Weights of a small image classifier.
Model: 3.1M parameters, 40-pixel images, norm layernorm, patch size [2, 2], depths [5, 5, 5].
Training: muon at rate 0.0022, 40000 steps, batches of 64.
Data: trained on photos of plants, animals and fungi (iNaturalist), 77898 training examples.
Rows from block 7 of a small image classifier, named by matrix and row number. Rows with one number belong to one neuron. Each number is 50 + 15 x the weight over its row's rms, rounded and kept within 0 to 99. All counts start at 0.
Before each neuron's rows are labels from the 100 images, of 14976, where the neuron reaches its highest value: "top examples" is what is common among them. Only what is clearly more common there than usual is listed. The data: photos of plants, animals and fungi (iNaturalist). In brackets: how many of the 100.
# fc1: MLP up (model.blocks.7.mlp.fc1.weight, 320x160), inputs 0-79
# fc2: MLP down (model.blocks.7.mlp.fc2.weight, 160x320, transposed), outputs 0-79

top examples: order Lepidoptera (33)
fc1.292:50 75 62 58 50 50 50 50 30 54 08 50 61 31 50 50 50 43 50 39 50 53 49 87 34 35 54 57 39 52 33 99 26 60 50 38 50 50 50 50 50 50 50 50 50 50 50 50 50 50 50 50 51 50 50 50 38 79 50 50 50 54 06 46 58 48 50 30 50 79 50 86 50 71 49 50 50 50 50 47
fc2.292:50 19 69 50 76 50 26 19 50 50 50 43 50 59 55 50 50 50 50 50 50 50 50 50 46 04 89 50 56 50 50 18 50 69 32 50 75 50 93 53 50 50 75 50 50 71 50 50 50 50 50 50 15 41 50 50 99 50 68 50 50 50 50 82 61 60 58 52 50 88 99 50 50 15 50 40 50 50 50 61

top examples: phylum Arthropoda (60)
fc1.152:50 52 77 50 50 66 29 50 44 50 50 50 50 61 50 34 74 50 54 38 52 21 50 50 50 00 45 53 50 54 50 50 50 50 50 50 19 30 28 50 65 50 56 50 50 50 50 50 50 50 50 50 12 50 50 50 38 77 50 30 50 46 13 50 68 50 45 50 51 50 50 62 99 50 22 34 46 50 79 50
fc2.152:50 50 50 11 50 33 50 50 62 67 49 14 50 50 53 50 50 50 75 50 58 50 28 50 50 77 40 66 77 50 50 37 50 50 67 66 30 50 50 50 50 29 50 68 61 50 50 50 50 50 50 57 50 05 47 50 48 50 58 97 25 50 50 50 50 76 50 66 42 50 23 50 50 50 30 50 50 50 38 50

top examples: class Insecta (80); order Lepidoptera (74)
fc1.267:50 63 44 50 63 50 52 50 32 50 51 28 50 50 56 50 50 50 48 80 50 61 71 55 59 50 50 50 50 50 28 62 50 50 57 44 50 73 50 83 50 50 50 67 45 50 42 72 50 31 50 50 50 50 13 31 72 05 50 34 50 33 50 38 50 85 75 50 56 56 50 25 48 50 50 50 15 57 50 30
fc2.267:50 39 52 62 63 50 50 50 24 50 50 50 50 50 50 84 58 50 44 50 50 50 50 50 50 50 50 50 50 45 55 50 50 51 50 50 27 75 50 16 52 59 50 54 65 50 41 45 50 50 35 67 50 50 50 14 43 56 30 89 99 62 72 50 82 90 50 62 78 71 50 45 50 29 50 65 50 50 50 50

top examples: order Passeriformes (62)
fc1.282:53 50 50 50 50 50 30 50 27 90 50 66 37 50 50 50 89 50 44 50 55 31 50 50 50 50 50 81 50 50 80 64 58 65 89 43 88 35 50 50 28 50 50 39 44 50 50 38 50 44 53 50 59 46 34 50 50 50 41 50 67 24 50 50 58 44 41 50 50 73 50 50 37 50 41 67 33 88 50 66
fc2.282:30 46 50 56 50 50 50 50 74 86 52 64 31 50 60 39 66 43 17 61 50 50 00 68 52 50 59 58 50 44 48 72 88 27 50 50 75 68 50 50 48 57 40 50 50 50 50 99 91 36 50 74 50 50 66 50 50 37 54 50 50 61 50 90 50 56 50 50 50 50 64 61 50 50 47 40 50 47 50 41

top examples: class Insecta (67); order Lepidoptera (48)
fc1.259:61 84 37 87 50 50 50 50 29 50 50 50 50 42 50 50 50 55 50 71 50 50 50 71 50 60 55 50 50 50 50 50 50 50 83 48 50 50 38 24 44 15 44 43 18 50 50 50 50 42 50 50 20 50 50 42 50 50 50 09 50 00 77 50 29 50 50 42 49 38 99 50 50 46 64 50 83 50 50 50
fc2.259:59 50 50 50 50 50 36 65 80 50 09 50 50 68 41 50 50 50 32 10 50 00 78 75 39 50 47 50 50 62 36 50 50 50 88 44 50 50 50 15 50 50 50 50 72 28 19 50 50 50 50 68 50 70 21 50 58 50 50 50 31 50 66 05 14 50 50 56 50 50 46 50 38 85 50 50 72 50 34 29

top examples: class Insecta (59); order Odonata (32)
fc1.194:26 50 50 50 40 26 64 27 10 49 50 70 50 40 50 35 56 50 50 62 54 50 82 59 48 69 50 50 43 50 40 50 50 65 84 51 50 18 62 50 45 50 78 49 50 41 50 32 59 21 50 83 28 21 50 50 50 61 37 50 31 65 61 57 61 59 50 50 22 54 69 76 50 81 32 59 66 50 42 50
fc2.194:21 50 41 41 80 60 42 59 50 50 56 26 50 60 50 80 50 67 50 50 34 33 50 50 50 50 22 50 46 50 50 50 81 58 64 24 50 50 50 27 50 50 48 47 35 50 69 38 50 50 50 50 46 50 07 50 23 38 50 39 40 50 36 50 59 64 50 50 50 50 50 58 50 42 50 50 22 95 27 27

top examples: class: Aves (93); order Anseriformes (32); family: Anatidae (32)
fc1.151:41 50 50 50 44 50 37 70 50 40 50 29 50 10 50 01 50 50 89 50 50 50 50 44 50 20 50 66 40 50 10 91 87 52 50 60 06 50 30 50 73 50 50 50 35 42 50 57 81 54 40 07 50 37 58 43 50 46 50 50 50 50 50 50 50 50 22 50 50 50 50 71 48 51 50 49 65 50 50 50
fc2.151:53 38 66 50 50 47 50 50 35 65 50 97 50 50 50 87 53 79 83 50 50 50 50 48 19 50 25 19 50 47 66 57 61 36 50 50 92 59 50 50 50 59 50 35 34 50 57 43 23 33 48 28 95 42 50 39 50 73 46 12 50 44 50 30 50 15 19 50 50 50 50 50 88 50 61 50 76 59 50 50

top examples: order Passeriformes (51)
fc1.74:09 50 50 09 50 50 50 99 21 50 50 38 45 72 50 50 42 07 50 50 67 50 36 50 45 50 59 50 50 50 50 50 50 50 50 50 50 54 50 84 77 53 22 50 50 88 50 37 50 50 50 80 57 51 50 50 50 50 73 50 47 50 74 50 38 73 71 50 50 50 50 76 50 50 50 50 51 50 10 50
fc2.74:54 50 80 50 49 50 50 50 35 20 50 50 69 40 36 50 62 50 50 23 55 21 50 50 50 50 50 65 50 50 50 17 50 50 50 87 50 50 50 50 60 50 78 32 82 46 50 50 50 87 50 48 36 50 17 50 73 45 57 98 50 50 50 47 50 50 68 63 33 35 50 07 58 50 55 46 50 44 50 61

top examples: order Passeriformes (53)
fc1.301:46 50 48 50 99 50 03 34 47 50 80 50 50 43 50 50 50 50 73 60 44 66 50 65 30 50 50 50 50 50 47 80 50 58 42 42 12 34 44 50 50 76 50 50 50 21 50 47 36 50 64 80 50 61 60 37 53 72 50 50 24 50 13 50 50 52 50 61 99 50 50 53 50 50 39 68 39 24 50 50
fc2.301:48 50 50 39 50 51 50 50 59 42 35 50 35 50 54 60 50 50 56 50 50 57 08 50 50 50 50 61 53 53 43 40 50 50 50 50 34 26 50 50 62 53 52 50 28 50 50 47 47 77 39 50 48 47 85 38 40 50 61 35 53 50 50 50 50 50 43 30 43 50 99 30 22 50 50 50 50 35 39 61

top examples: class Aves (97); phylum Chordata (97)
fc1.186:99 56 41 59 82 28 40 29 50 65 50 50 60 50 31 69 81 84 63 52 29 50 50 51 62 19 36 50 50 50 50 52 19 50 50 42 50 21 50 50 40 50 00 50 50 50 57 69 50 39 50 50 81 50 28 50 50 50 56 50 50 50 53 36 63 93 64 50 84 50 61 50 50 50 61 44 50 51 50 50
fc2.186:50 63 50 50 32 19 70 50 07 50 50 38 24 50 54 50 08 50 50 16 50 50 50 50 58 44 61 48 50 50 65 62 50 50 47 70 50 50 61 67 21 73 92 37 16 57 50 45 50 67 50 50 56 50 50 11 50 50 50 50 50 50 48 14 46 14 50 25 62 25 35 30 50 50 50 67 50 50 50 50

top examples: phylum Chordata (93); class Aves (92); order Charadriiformes (28)
fc1.307:59 50 64 50 14 50 42 50 50 27 50 50 50 88 14 50 27 50 60 53 57 55 50 25 51 24 50 62 50 50 50 50 50 44 43 62 55 50 50 57 50 41 77 50 33 72 50 50 50 36 50 63 50 50 50 65 94 50 67 58 75 50 47 50 24 14 50 50 33 50 50 35 54 50 46 41 50 49 50 50
fc2.307:23 18 50 24 50 39 50 50 50 50 60 69 41 64 50 25 50 50 74 17 64 63 64 50 73 96 19 68 47 50 50 50 50 29 50 50 65 99 50 88 50 57 50 62 50 50 50 58 50 50 50 51 50 50 50 50 50 50 50 53 50 50 50 50 22 50 50 79 50 59 50 29 50 50 71 60 50 50 50 55

top examples: phylum Arthropoda (63); class Insecta (62)
fc1.75:50 50 50 50 50 65 50 71 50 99 50 64 35 54 50 54 65 50 50 40 76 62 42 28 64 73 33 45 60 86 50 29 50 59 50 50 53 50 50 50 71 17 48 49 50 65 50 50 50 11 50 50 56 50 50 50 50 50 57 50 50 64 50 50 51 61 50 50 44 14 48 57 50 50 50 26 50 50 33 50
fc2.75:47 74 50 29 70 50 10 50 69 79 46 41 69 50 76 38 50 73 44 67 47 50 50 50 61 55 50 50 50 47 47 41 50 99 14 50 90 55 50 50 34 50 50 50 50 50 55 52 30 50 79 50 24 50 17 90 50 61 50 83 17 38 73 63 50 50 52 50 50 63 50 47 50 41 33 50 62 52 24 28

top examples: phylum Arthropoda (61); class Insecta (60)
fc1.175:50 50 18 50 50 34 50 50 69 64 56 40 50 72 50 50 50 50 53 50 50 45 44 59 50 47 65 50 63 50 34 50 50 50 51 49 50 50 57 50 69 50 06 50 50 50 50 50 46 50 50 50 65 50 50 26 50 50 50 50 99 99 57 50 50 34 79 50 88 62 50 60 48 50 38 77 39 50 50 61
fc2.175:54 56 26 50 50 50 37 50 50 15 93 50 50 03 50 60 58 50 38 32 54 78 34 78 68 53 50 50 26 21 65 50 34 70 66 37 62 50 50 50 50 89 50 50 41 97 50 50 50 50 63 50 20 58 33 50 50 50 69 70 86 32 50 48 76 50 50 83 50 53 50 45 29 55 35 42 50 50 41 44

top examples: order Passeriformes (55)
fc1.65:02 50 50 50 89 50 38 50 50 54 47 50 42 50 50 50 43 33 38 50 38 50 73 50 50 35 50 60 50 50 57 66 50 50 36 08 20 50 34 50 48 50 83 30 50 50 33 50 50 50 41 59 50 50 50 69 50 50 37 50 50 63 19 50 37 50 50 49 23 41 50 69 50 50 50 50 50 45 50 67
fc2.65:50 50 50 60 79 50 53 58 47 50 11 52 50 67 51 48 51 50 30 50 50 27 50 45 07 50 66 50 50 50 29 50 45 50 50 80 62 66 94 50 67 50 62 20 50 35 50 50 50 50 37 54 76 55 32 72 65 50 50 50 56 50 75 90 50 77 39 50 76 49 86 33 50 50 65 86 50 50 50 50

top examples: phylum Arthropoda (71); class Insecta (67); order Lepidoptera (44)
fc1.287:22 50 50 63 50 50 48 50 50 50 50 73 50 50 59 50 50 47 50 50 72 50 50 99 50 50 50 50 00 50 51 50 50 50 50 50 50 50 50 50 50 50 83 50 50 91 91 50 50 50 50 50 71 45 43 50 60 50 50 79 19 50 50 50 50 08 50 67 42 50 50 50 50 50 50 50 50 27 50 50
fc2.287:36 50 50 50 50 46 50 50 50 24 07 39 29 50 50 50 50 60 79 50 50 00 50 56 50 87 50 50 50 50 50 50 50 91 82 50 50 50 45 34 32 50 23 50 50 50 45 50 24 09 50 50 46 50 50 50 77 50 50 50 50 59 50 50 80 50 45 50 50 50 70 51 19 36 50 50 50 50 50 72

top examples: order Passeriformes (63); text has "sparrow" (28); family: Passerellidae (26)
fc1.312:50 42 50 55 50 34 50 50 50 38 49 50 46 50 48 50 50 43 27 40 36 22 46 73 16 50 54 50 44 66 16 50 34 70 35 50 28 52 50 45 53 74 22 40 96 50 50 50 50 50 50 50 34 50 46 81 38 16 56 50 53 50 39 64 61 99 36 50 45 24 85 38 50 59 50 50 29 67 53 42
fc2.312:50 50 50 50 50 50 50 43 49 34 50 85 73 50 59 50 50 50 50 38 39 99 50 50 06 62 04 61 50 52 50 57 50 50 39 50 50 57 64 79 49 34 50 50 15 50 50 50 50 50 76 86 17 74 50 50 50 13 50 50 21 37 65 50 54 50 37 50 46 50 76 50 52 50 50 40 50 18 58 58

top examples: order Passeriformes (60)
fc1.206:33 57 50 50 50 50 50 71 52 50 50 61 50 50 69 51 50 50 34 38 50 50 39 50 50 50 50 43 63 50 96 50 35 34 78 50 52 58 68 49 50 36 50 23 38 38 50 60 65 24 05 50 53 50 42 50 50 45 98 50 18 50 70 27 33 24 50 47 47 50 50 51 50 50 32 62 50 50 50 50
fc2.206:50 50 30 44 55 50 50 27 50 39 63 50 39 50 50 50 22 24 50 50 50 50 57 41 46 50 51 50 50 60 67 43 90 36 50 50 19 42 47 50 50 93 50 50 23 23 52 38 50 50 50 45 67 50 88 50 57 00 45 50 93 50 74 50 46 17 50 50 50 50 50 50 32 35 44 24 50 50 66 25

top examples: class Insecta (78); order Lepidoptera (69)
fc1.319:25 15 10 50 50 50 77 50 80 23 50 50 50 50 50 54 50 50 88 59 50 50 42 50 35 50 50 50 52 34 19 61 41 50 43 50 50 54 68 90 59 37 53 50 50 27 71 50 77 40 80 50 59 50 71 50 50 99 30 50 30 53 32 62 45 50 50 76 32 65 66 66 50 50 50 50 50 50 50 50
fc2.319:50 28 74 94 50 28 83 56 50 50 38 50 31 50 50 50 45 24 60 59 50 48 57 99 50 60 46 60 50 50 48 50 92 50 50 50 50 62 50 50 62 50 50 50 50 40 50 48 50 67 34 54 59 34 62 58 53 62 66 54 65 50 76 42 71 50 71 50 60 50 50 97 50 50 99 50 50 50 33 44

top examples: class Insecta (67); order Lepidoptera (47)
fc1.273:63 50 44 50 50 48 50 50 50 69 48 29 68 50 81 50 23 48 42 50 50 50 71 39 34 73 50 50 50 62 60 14 50 50 58 27 49 50 19 49 50 24 50 47 53 39 50 50 50 30 50 47 88 26 50 68 00 49 49 50 56 40 31 50 64 71 57 50 50 60 64 50 50 97 50 51 53 36 29 50
fc2.273:50 49 50 25 34 72 50 46 41 50 42 50 58 50 86 50 67 50 67 50 77 34 57 85 50 38 50 35 74 50 67 69 40 71 50 39 98 64 50 44 41 61 57 45 50 44 50 50 60 21 51 50 50 50 81 30 50 58 50 50 50 79 50 17 50 50 50 50 56 40 50 50 46 53 69 59 50 81 89 34

top examples: phylum Chordata (92); class Aves (87)
fc1.231:50 70 50 50 84 50 50 50 50 50 53 50 50 51 74 52 50 51 50 50 48 42 50 54 46 72 50 50 71 35 50 50 50 50 50 50 50 13 50 50 50 32 50 46 50 47 50 50 50 50 88 50 17 50 59 99 60 71 44 35 50 50 50 49 50 15 50 50 50 50 69 49 40 33 69 50 50 50 50 60
fc2.231:30 44 41 20 12 52 50 50 80 50 50 50 50 50 61 29 45 79 54 50 31 50 50 79 50 50 50 50 42 50 31 54 54 63 49 50 50 72 21 03 50 50 34 58 49 35 45 60 50 58 50 50 29 50 50 34 50 50 50 50 50 50 50 50 27 58 50 50 44 23 50 50 50 47 37 64 50 18 50 50

top examples: class: Aves (88); order Anseriformes (28); family: Anatidae (28)
fc1.266:50 50 54 50 50 50 50 67 50 50 63 50 50 50 38 50 50 71 76 69 50 50 50 36 50 55 50 50 50 30 50 54 50 50 50 59 37 50 13 50 62 50 32 50 34 50 50 50 50 50 31 65 50 50 49 50 74 50 85 53 68 78 23 50 50 45 19 50 71 50 50 21 57 50 99 49 50 34 52 50
fc2.266:50 50 43 50 50 65 56 50 50 69 29 26 50 43 83 26 50 50 67 50 50 39 50 50 50 50 53 38 50 59 71 50 67 63 50 40 50 51 50 41 50 50 25 42 50 72 50 50 32 29 56 18 50 50 50 50 50 67 56 50 50 50 50 13 75 43 00 19 32 50 50 73 58 50 40 50 50 14 53 55

top examples: class Aves (87); order Passeriformes (59)
fc1.47:50 66 28 50 50 76 55 50 50 60 50 37 50 50 55 26 50 50 32 50 50 69 32 61 38 59 30 38 62 50 59 50 50 17 50 50 50 50 50 50 40 50 50 63 50 50 58 60 79 50 30 11 50 34 08 49 50 48 50 63 57 33 43 51 50 80 50 57 91 33 50 50 77 70 50 71 50 50 42 50
fc2.47:61 50 35 55 60 60 50 32 50 73 50 50 50 39 50 44 60 50 59 50 30 58 00 50 50 57 13 30 71 47 50 48 93 34 50 50 40 50 50 50 50 46 50 50 09 50 50 50 07 50 26 14 50 50 36 42 61 34 68 64 50 50 21 50 50 50 31 50 50 28 58 35 70 73 70 50 29 50 50 26

top examples: order Passeriformes (50)
fc1.33:50 50 50 50 54 50 50 50 50 70 50 45 39 50 47 56 50 50 86 50 50 63 50 50 50 75 63 44 50 50 50 23 64 50 50 50 32 47 50 61 50 50 66 57 50 50 50 50 50 35 50 35 50 31 30 61 44 50 67 50 64 46 87 00 50 40 26 69 50 50 58 50 76 50 50 61 50 64 50 50
fc2.33:48 50 31 50 50 49 22 50 66 56 78 50 00 43 50 50 50 31 50 53 55 72 03 41 50 36 20 50 74 50 50 50 61 51 50 50 50 48 50 66 43 99 23 47 39 40 50 67 50 44 49 50 43 50 50 50 40 36 50 50 34 21 50 50 82 50 50 32 27 78 50 50 70 50 50 50 36 11 50 63

top examples: class Aves (85); order Charadriiformes (49)
fc1.205:17 57 50 39 50 50 50 76 50 35 50 53 62 50 66 50 64 50 50 50 63 61 50 50 50 26 48 42 59 44 49 50 50 57 44 50 66 50 50 52 50 50 50 17 35 50 50 43 60 40 55 48 29 99 49 50 53 50 50 61 52 50 52 38 58 48 50 37 37 50 50 50 35 50 76 25 48 50 50 67
fc2.205:75 54 62 50 87 50 66 50 50 38 50 44 50 27 55 50 50 61 50 50 59 50 61 61 39 75 80 66 50 50 50 50 50 59 52 50 45 33 60 50 50 50 44 50 43 50 50 57 66 50 50 31 61 50 50 44 50 61 50 68 41 51 60 50 28 44 70 50 50 50 50 50 50 50 36 57 50 57 50 50

top examples: order Charadriiformes (38); family: Laridae (29); text has "gull" (26)
fc1.192:53 54 50 50 68 43 50 61 50 50 64 50 21 00 30 50 42 20 50 50 75 50 62 74 74 92 50 39 50 49 50 57 50 50 50 50 69 35 73 50 53 50 68 50 20 45 50 50 37 20 43 50 50 59 50 77 50 49 50 50 38 50 50 43 50 74 18 50 50 50 50 50 50 50 50 50 40 92 42 56
fc2.192:50 50 50 50 46 28 47 50 50 41 81 52 50 99 50 26 48 50 50 50 69 50 54 50 51 50 25 50 36 50 50 51 40 40 50 50 69 72 50 56 54 72 52 50 48 50 30 64 42 58 43 53 50 59 50 24 05 50 51 29 72 50 57 74 35 50 65 50 36 50 63 50 25 50 64 50 50 67 50 54

top examples: phylum Arthropoda (68); class Insecta (66); family: Nymphalidae (26)
fc1.53:50 50 00 50 72 44 42 00 50 64 50 78 50 58 50 62 50 70 50 50 50 50 31 46 50 45 71 34 50 50 50 76 50 50 63 50 40 58 52 50 50 39 79 61 50 50 47 50 50 50 66 41 50 53 50 50 45 32 83 62 99 50 48 37 53 37 50 50 43 50 50 50 57 37 70 50 01 50 50 64
fc2.53:50 75 50 60 12 50 67 60 57 51 40 50 50 45 33 76 56 40 49 44 50 12 50 50 50 30 48 50 50 50 54 32 29 51 50 50 32 50 50 50 49 42 50 50 40 41 71 50 50 74 53 44 50 50 50 51 36 29 50 50 67 50 50 33 50 50 50 50 88 50 70 11 50 50 50 50 09 37 50 50

top examples: order Lepidoptera (41)
fc1.135:50 50 74 50 50 50 38 66 36 55 83 47 24 50 44 15 50 29 84 29 63 66 50 43 17 34 51 68 50 50 50 36 50 41 32 50 50 50 50 50 50 48 50 36 73 37 50 50 38 50 66 63 50 13 50 51 83 64 50 62 50 50 50 02 52 55 50 87 56 74 61 50 75 50 30 70 56 50 50 50
fc2.135:50 50 44 44 50 50 64 33 50 73 22 50 36 50 43 35 59 50 50 50 50 70 50 61 43 33 50 25 39 28 50 50 50 11 54 50 45 80 57 50 60 57 28 51 58 50 50 39 50 12 36 50 84 37 50 51 28 47 14 50 66 23 50 50 53 49 28 50 50 38 50 50 50 50 46 88 11 54 50 50

top examples: order Anseriformes (26); family: Anatidae (26)
fc1.57:50 50 42 50 50 18 74 64 50 61 07 52 62 62 33 50 46 50 50 50 50 12 55 74 50 65 35 50 47 50 71 50 43 36 39 50 44 68 37 50 50 51 50 56 52 50 50 74 50 43 55 47 50 50 48 50 57 61 35 28 68 10 50 58 50 50 54 50 42 31 50 02 41 52 40 09 72 53 54 61
fc2.57:32 50 50 47 39 50 51 43 50 50 50 14 50 76 53 50 86 50 50 50 50 52 49 50 50 50 50 50 50 69 67 32 30 50 50 38 50 37 39 25 32 50 44 24 31 50 50 50 43 43 46 50 50 24 50 50 50 50 72 86 56 50 50 50 08 50 53 36 36 50 50 50 50 06 35 50 50 57 46 50

top examples: class Aves (88); order Accipitriformes (25)
fc1.189:38 45 33 50 50 50 27 50 50 50 50 52 50 43 50 26 45 50 50 50 50 99 50 50 53 50 81 64 33 39 77 17 53 67 79 55 66 14 50 50 50 50 50 24 50 50 37 93 50 40 58 19 50 50 10 78 66 50 50 50 54 50 50 50 50 53 50 44 11 77 50 49 50 99 50 59 50 50 66 50
fc2.189:50 15 19 50 24 50 42 21 88 50 50 62 58 86 50 50 52 50 50 50 50 50 50 50 44 75 16 50 50 57 50 02 26 50 99 52 50 50 50 31 50 50 50 50 50 50 55 58 50 59 50 50 50 86 75 41 50 50 50 50 61 83 52 50 50 50 50 50 65 50 50 50 11 50 50 34 51 23 90 50

top examples: phylum Arthropoda (63); class Insecta (60); order Lepidoptera (38)
fc1.26:50 50 53 50 50 39 66 53 63 50 75 57 50 50 80 50 50 50 50 50 37 20 56 50 50 62 51 50 50 64 50 36 50 43 50 50 84 50 90 73 49 61 50 50 50 60 52 50 50 50 24 50 50 50 50 50 50 50 67 84 50 69 64 50 50 50 50 43 50 70 36 47 50 50 50 50 51 50 63 77
fc2.26:39 50 51 37 50 75 50 65 64 50 34 84 20 50 50 50 50 50 27 50 46 50 50 50 52 50 50 61 41 38 83 50 33 50 50 50 50 44 50 48 50 28 46 35 50 50 50 50 50 52 50 75 50 52 71 67 67 33 65 50 58 71 50 41 37 91 69 25 50 68 27 23 14 50 55 50 51 50 50 99

top examples: class Insecta (61); phylum Arthropoda (61)
fc1.106:50 50 50 50 50 50 70 93 50 50 46 63 83 50 16 26 45 50 59 50 50 50 50 63 50 74 99 44 37 24 45 50 44 50 71 50 29 25 50 68 50 50 50 50 65 50 50 50 50 31 50 62 50 99 33 50 00 66 50 40 50 14 81 26 40 50 47 50 50 50 81 43 50 72 72 65 50 50 68 59
fc2.106:58 50 50 46 55 50 50 50 50 21 50 50 42 50 42 61 26 50 54 51 60 51 49 77 63 50 50 50 50 50 42 50 50 24 50 25 50 50 50 50 50 50 50 50 48 50 17 30 50 44 50 53 50 50 50 55 50 50 65 63 71 50 50 71 50 33 50 50 50 50 33 50 45 50 50 19 20 50 64 50

top examples: class Aves (96); order Passeriformes (89)
fc1.297:09 56 50 53 51 10 50 50 50 25 64 50 50 50 50 50 50 50 50 50 48 50 50 50 50 50 50 50 57 46 85 55 50 40 50 50 83 54 50 50 43 50 45 40 33 50 50 50 57 50 50 58 58 50 92 50 40 50 47 50 50 50 55 50 50 27 26 40 50 34 52 57 50 50 27 50 24 61 50 50
fc2.297:50 50 25 67 50 17 50 82 61 60 33 39 50 53 41 50 64 52 50 64 50 50 44 50 50 50 52 77 50 50 50 50 50 46 50 50 50 50 65 86 50 51 50 50 63 36 50 49 50 50 50 64 50 52 75 66 50 50 50 50 50 33 30 55 50 65 31 63 50 50 39 34 71 50 68 49 50 50 85 78

top examples: order Lepidoptera (35)
fc1.94:35 50 50 50 16 72 50 56 50 50 67 50 53 50 50 50 50 62 50 22 50 60 50 50 63 41 14 55 77 50 26 50 50 45 50 50 50 43 52 64 50 50 50 50 50 50 50 26 50 50 38 50 50 36 50 50 50 53 50 50 50 50 31 50 50 50 50 59 64 50 50 50 50 85 31 45 50 50 50 50
fc2.94:50 50 78 67 10 50 50 62 55 78 50 50 99 50 50 73 50 38 50 55 50 50 50 82 62 76 50 50 50 50 49 63 79 99 24 55 20 42 78 50 50 50 24 50 33 50 50 50 66 50 50 50 50 50 59 80 50 22 50 62 50 29 50 50 56 50 50 65 50 50 29 25 50 50 50 50 50 50 50 50

top examples: phylum Chordata (95); class Aves (87)
fc1.298:56 26 50 46 42 50 21 50 42 45 49 50 50 47 86 19 28 98 74 50 50 47 52 50 55 39 50 68 05 50 50 58 50 50 50 50 50 00 68 50 50 64 50 38 50 44 92 50 50 50 50 68 50 50 50 50 48 50 86 50 50 37 50 19 50 50 64 50 50 45 47 50 50 74 50 50 50 72 26 50
fc2.298:50 50 55 02 50 69 50 47 50 78 50 50 60 71 50 50 50 50 50 50 80 50 50 50 50 19 50 50 08 60 50 50 36 50 70 24 50 20 50 50 50 50 50 57 50 50 50 50 50 50 37 38 50 50 76 38 50 63 45 50 76 50 50 64 50 28 50 42 64 50 01 51 50 50 50 56 49 57 50 50

top examples: order Anseriformes (49); family: Anatidae (49)
fc1.305:37 50 65 50 07 44 63 50 67 32 50 50 50 50 50 50 63 58 45 65 36 42 48 52 34 46 59 50 42 50 50 50 50 50 12 50 50 50 67 25 50 41 50 44 70 56 50 50 33 50 50 50 50 50 50 25 57 31 50 50 73 22 00 29 00 43 46 50 68 35 68 47 42 46 50 50 74 50 50 53
fc2.305:50 50 50 78 00 20 50 48 50 50 50 50 37 50 79 50 49 00 50 53 50 53 50 76 05 50 50 50 24 50 50 50 50 50 50 27 50 53 54 39 50 50 33 50 38 50 50 50 67 50 52 50 50 50 50 61 35 58 50 50 37 50 24 50 50 50 42 50 50 50 50 50 50 50 25 34 67 50 50 34

top examples: order Charadriiformes (26)
fc1.290:36 87 50 50 58 63 50 50 50 47 41 23 50 58 55 86 50 50 50 41 74 50 45 50 48 50 22 50 50 50 74 50 66 79 50 50 50 63 32 50 50 19 32 50 50 50 50 55 33 55 50 34 43 89 35 79 50 37 34 45 50 78 24 50 44 60 50 21 50 50 63 50 40 44 55 40 50 26 41 73
fc2.290:50 50 45 50 31 59 47 50 50 67 17 47 45 50 50 05 55 50 50 66 50 60 50 68 50 50 74 11 50 50 42 50 50 50 64 50 50 85 82 49 26 58 50 60 70 29 50 50 41 37 47 50 99 50 59 50 25 50 34 41 59 50 83 24 50 43 23 50 63 27 49 40 36 50 50 67 46 70 50 54

top examples: class Insecta (73); phylum Arthropoda (73); order Coleoptera (25)
fc1.66:42 53 50 50 50 50 75 50 50 29 20 31 50 50 56 50 50 50 72 50 38 70 50 66 50 70 50 29 50 28 66 19 50 33 50 50 50 39 43 50 50 50 50 50 50 17 50 50 50 33 50 50 50 64 92 14 50 62 42 50 85 50 52 22 50 36 50 99 50 51 50 03 94 50 50 29 30 51 50 71
fc2.66:81 50 50 41 62 35 57 57 50 24 59 56 50 60 50 50 50 14 40 51 50 38 50 62 50 27 50 50 50 50 51 48 50 73 33 50 50 58 69 53 60 50 80 50 26 42 17 50 50 50 50 50 50 63 50 50 62 50 50 50 50 50 43 50 20 33 50 28 85 53 29 86 50 36 50 50 28 50 50 33

top examples: order Lepidoptera (33)
fc1.218:33 48 50 50 66 67 50 27 50 50 77 50 72 50 50 99 57 50 68 50 39 50 50 50 17 26 50 50 50 65 50 64 50 46 50 50 50 50 68 50 46 38 33 50 48 43 13 50 65 50 68 42 47 50 50 50 50 50 50 44 41 48 64 47 50 50 50 50 72 62 50 50 50 56 50 84 49 41 29 50
fc2.218:38 47 50 38 50 65 50 35 50 50 69 86 55 60 50 50 50 20 55 73 50 50 50 50 50 50 84 56 50 65 50 50 50 64 35 46 50 57 50 22 50 55 32 50 61 50 50 48 50 80 24 50 50 57 50 50 50 50 50 50 50 50 50 69 50 27 50 50 46 62 50 50 50 66 48 47 50 66 05 50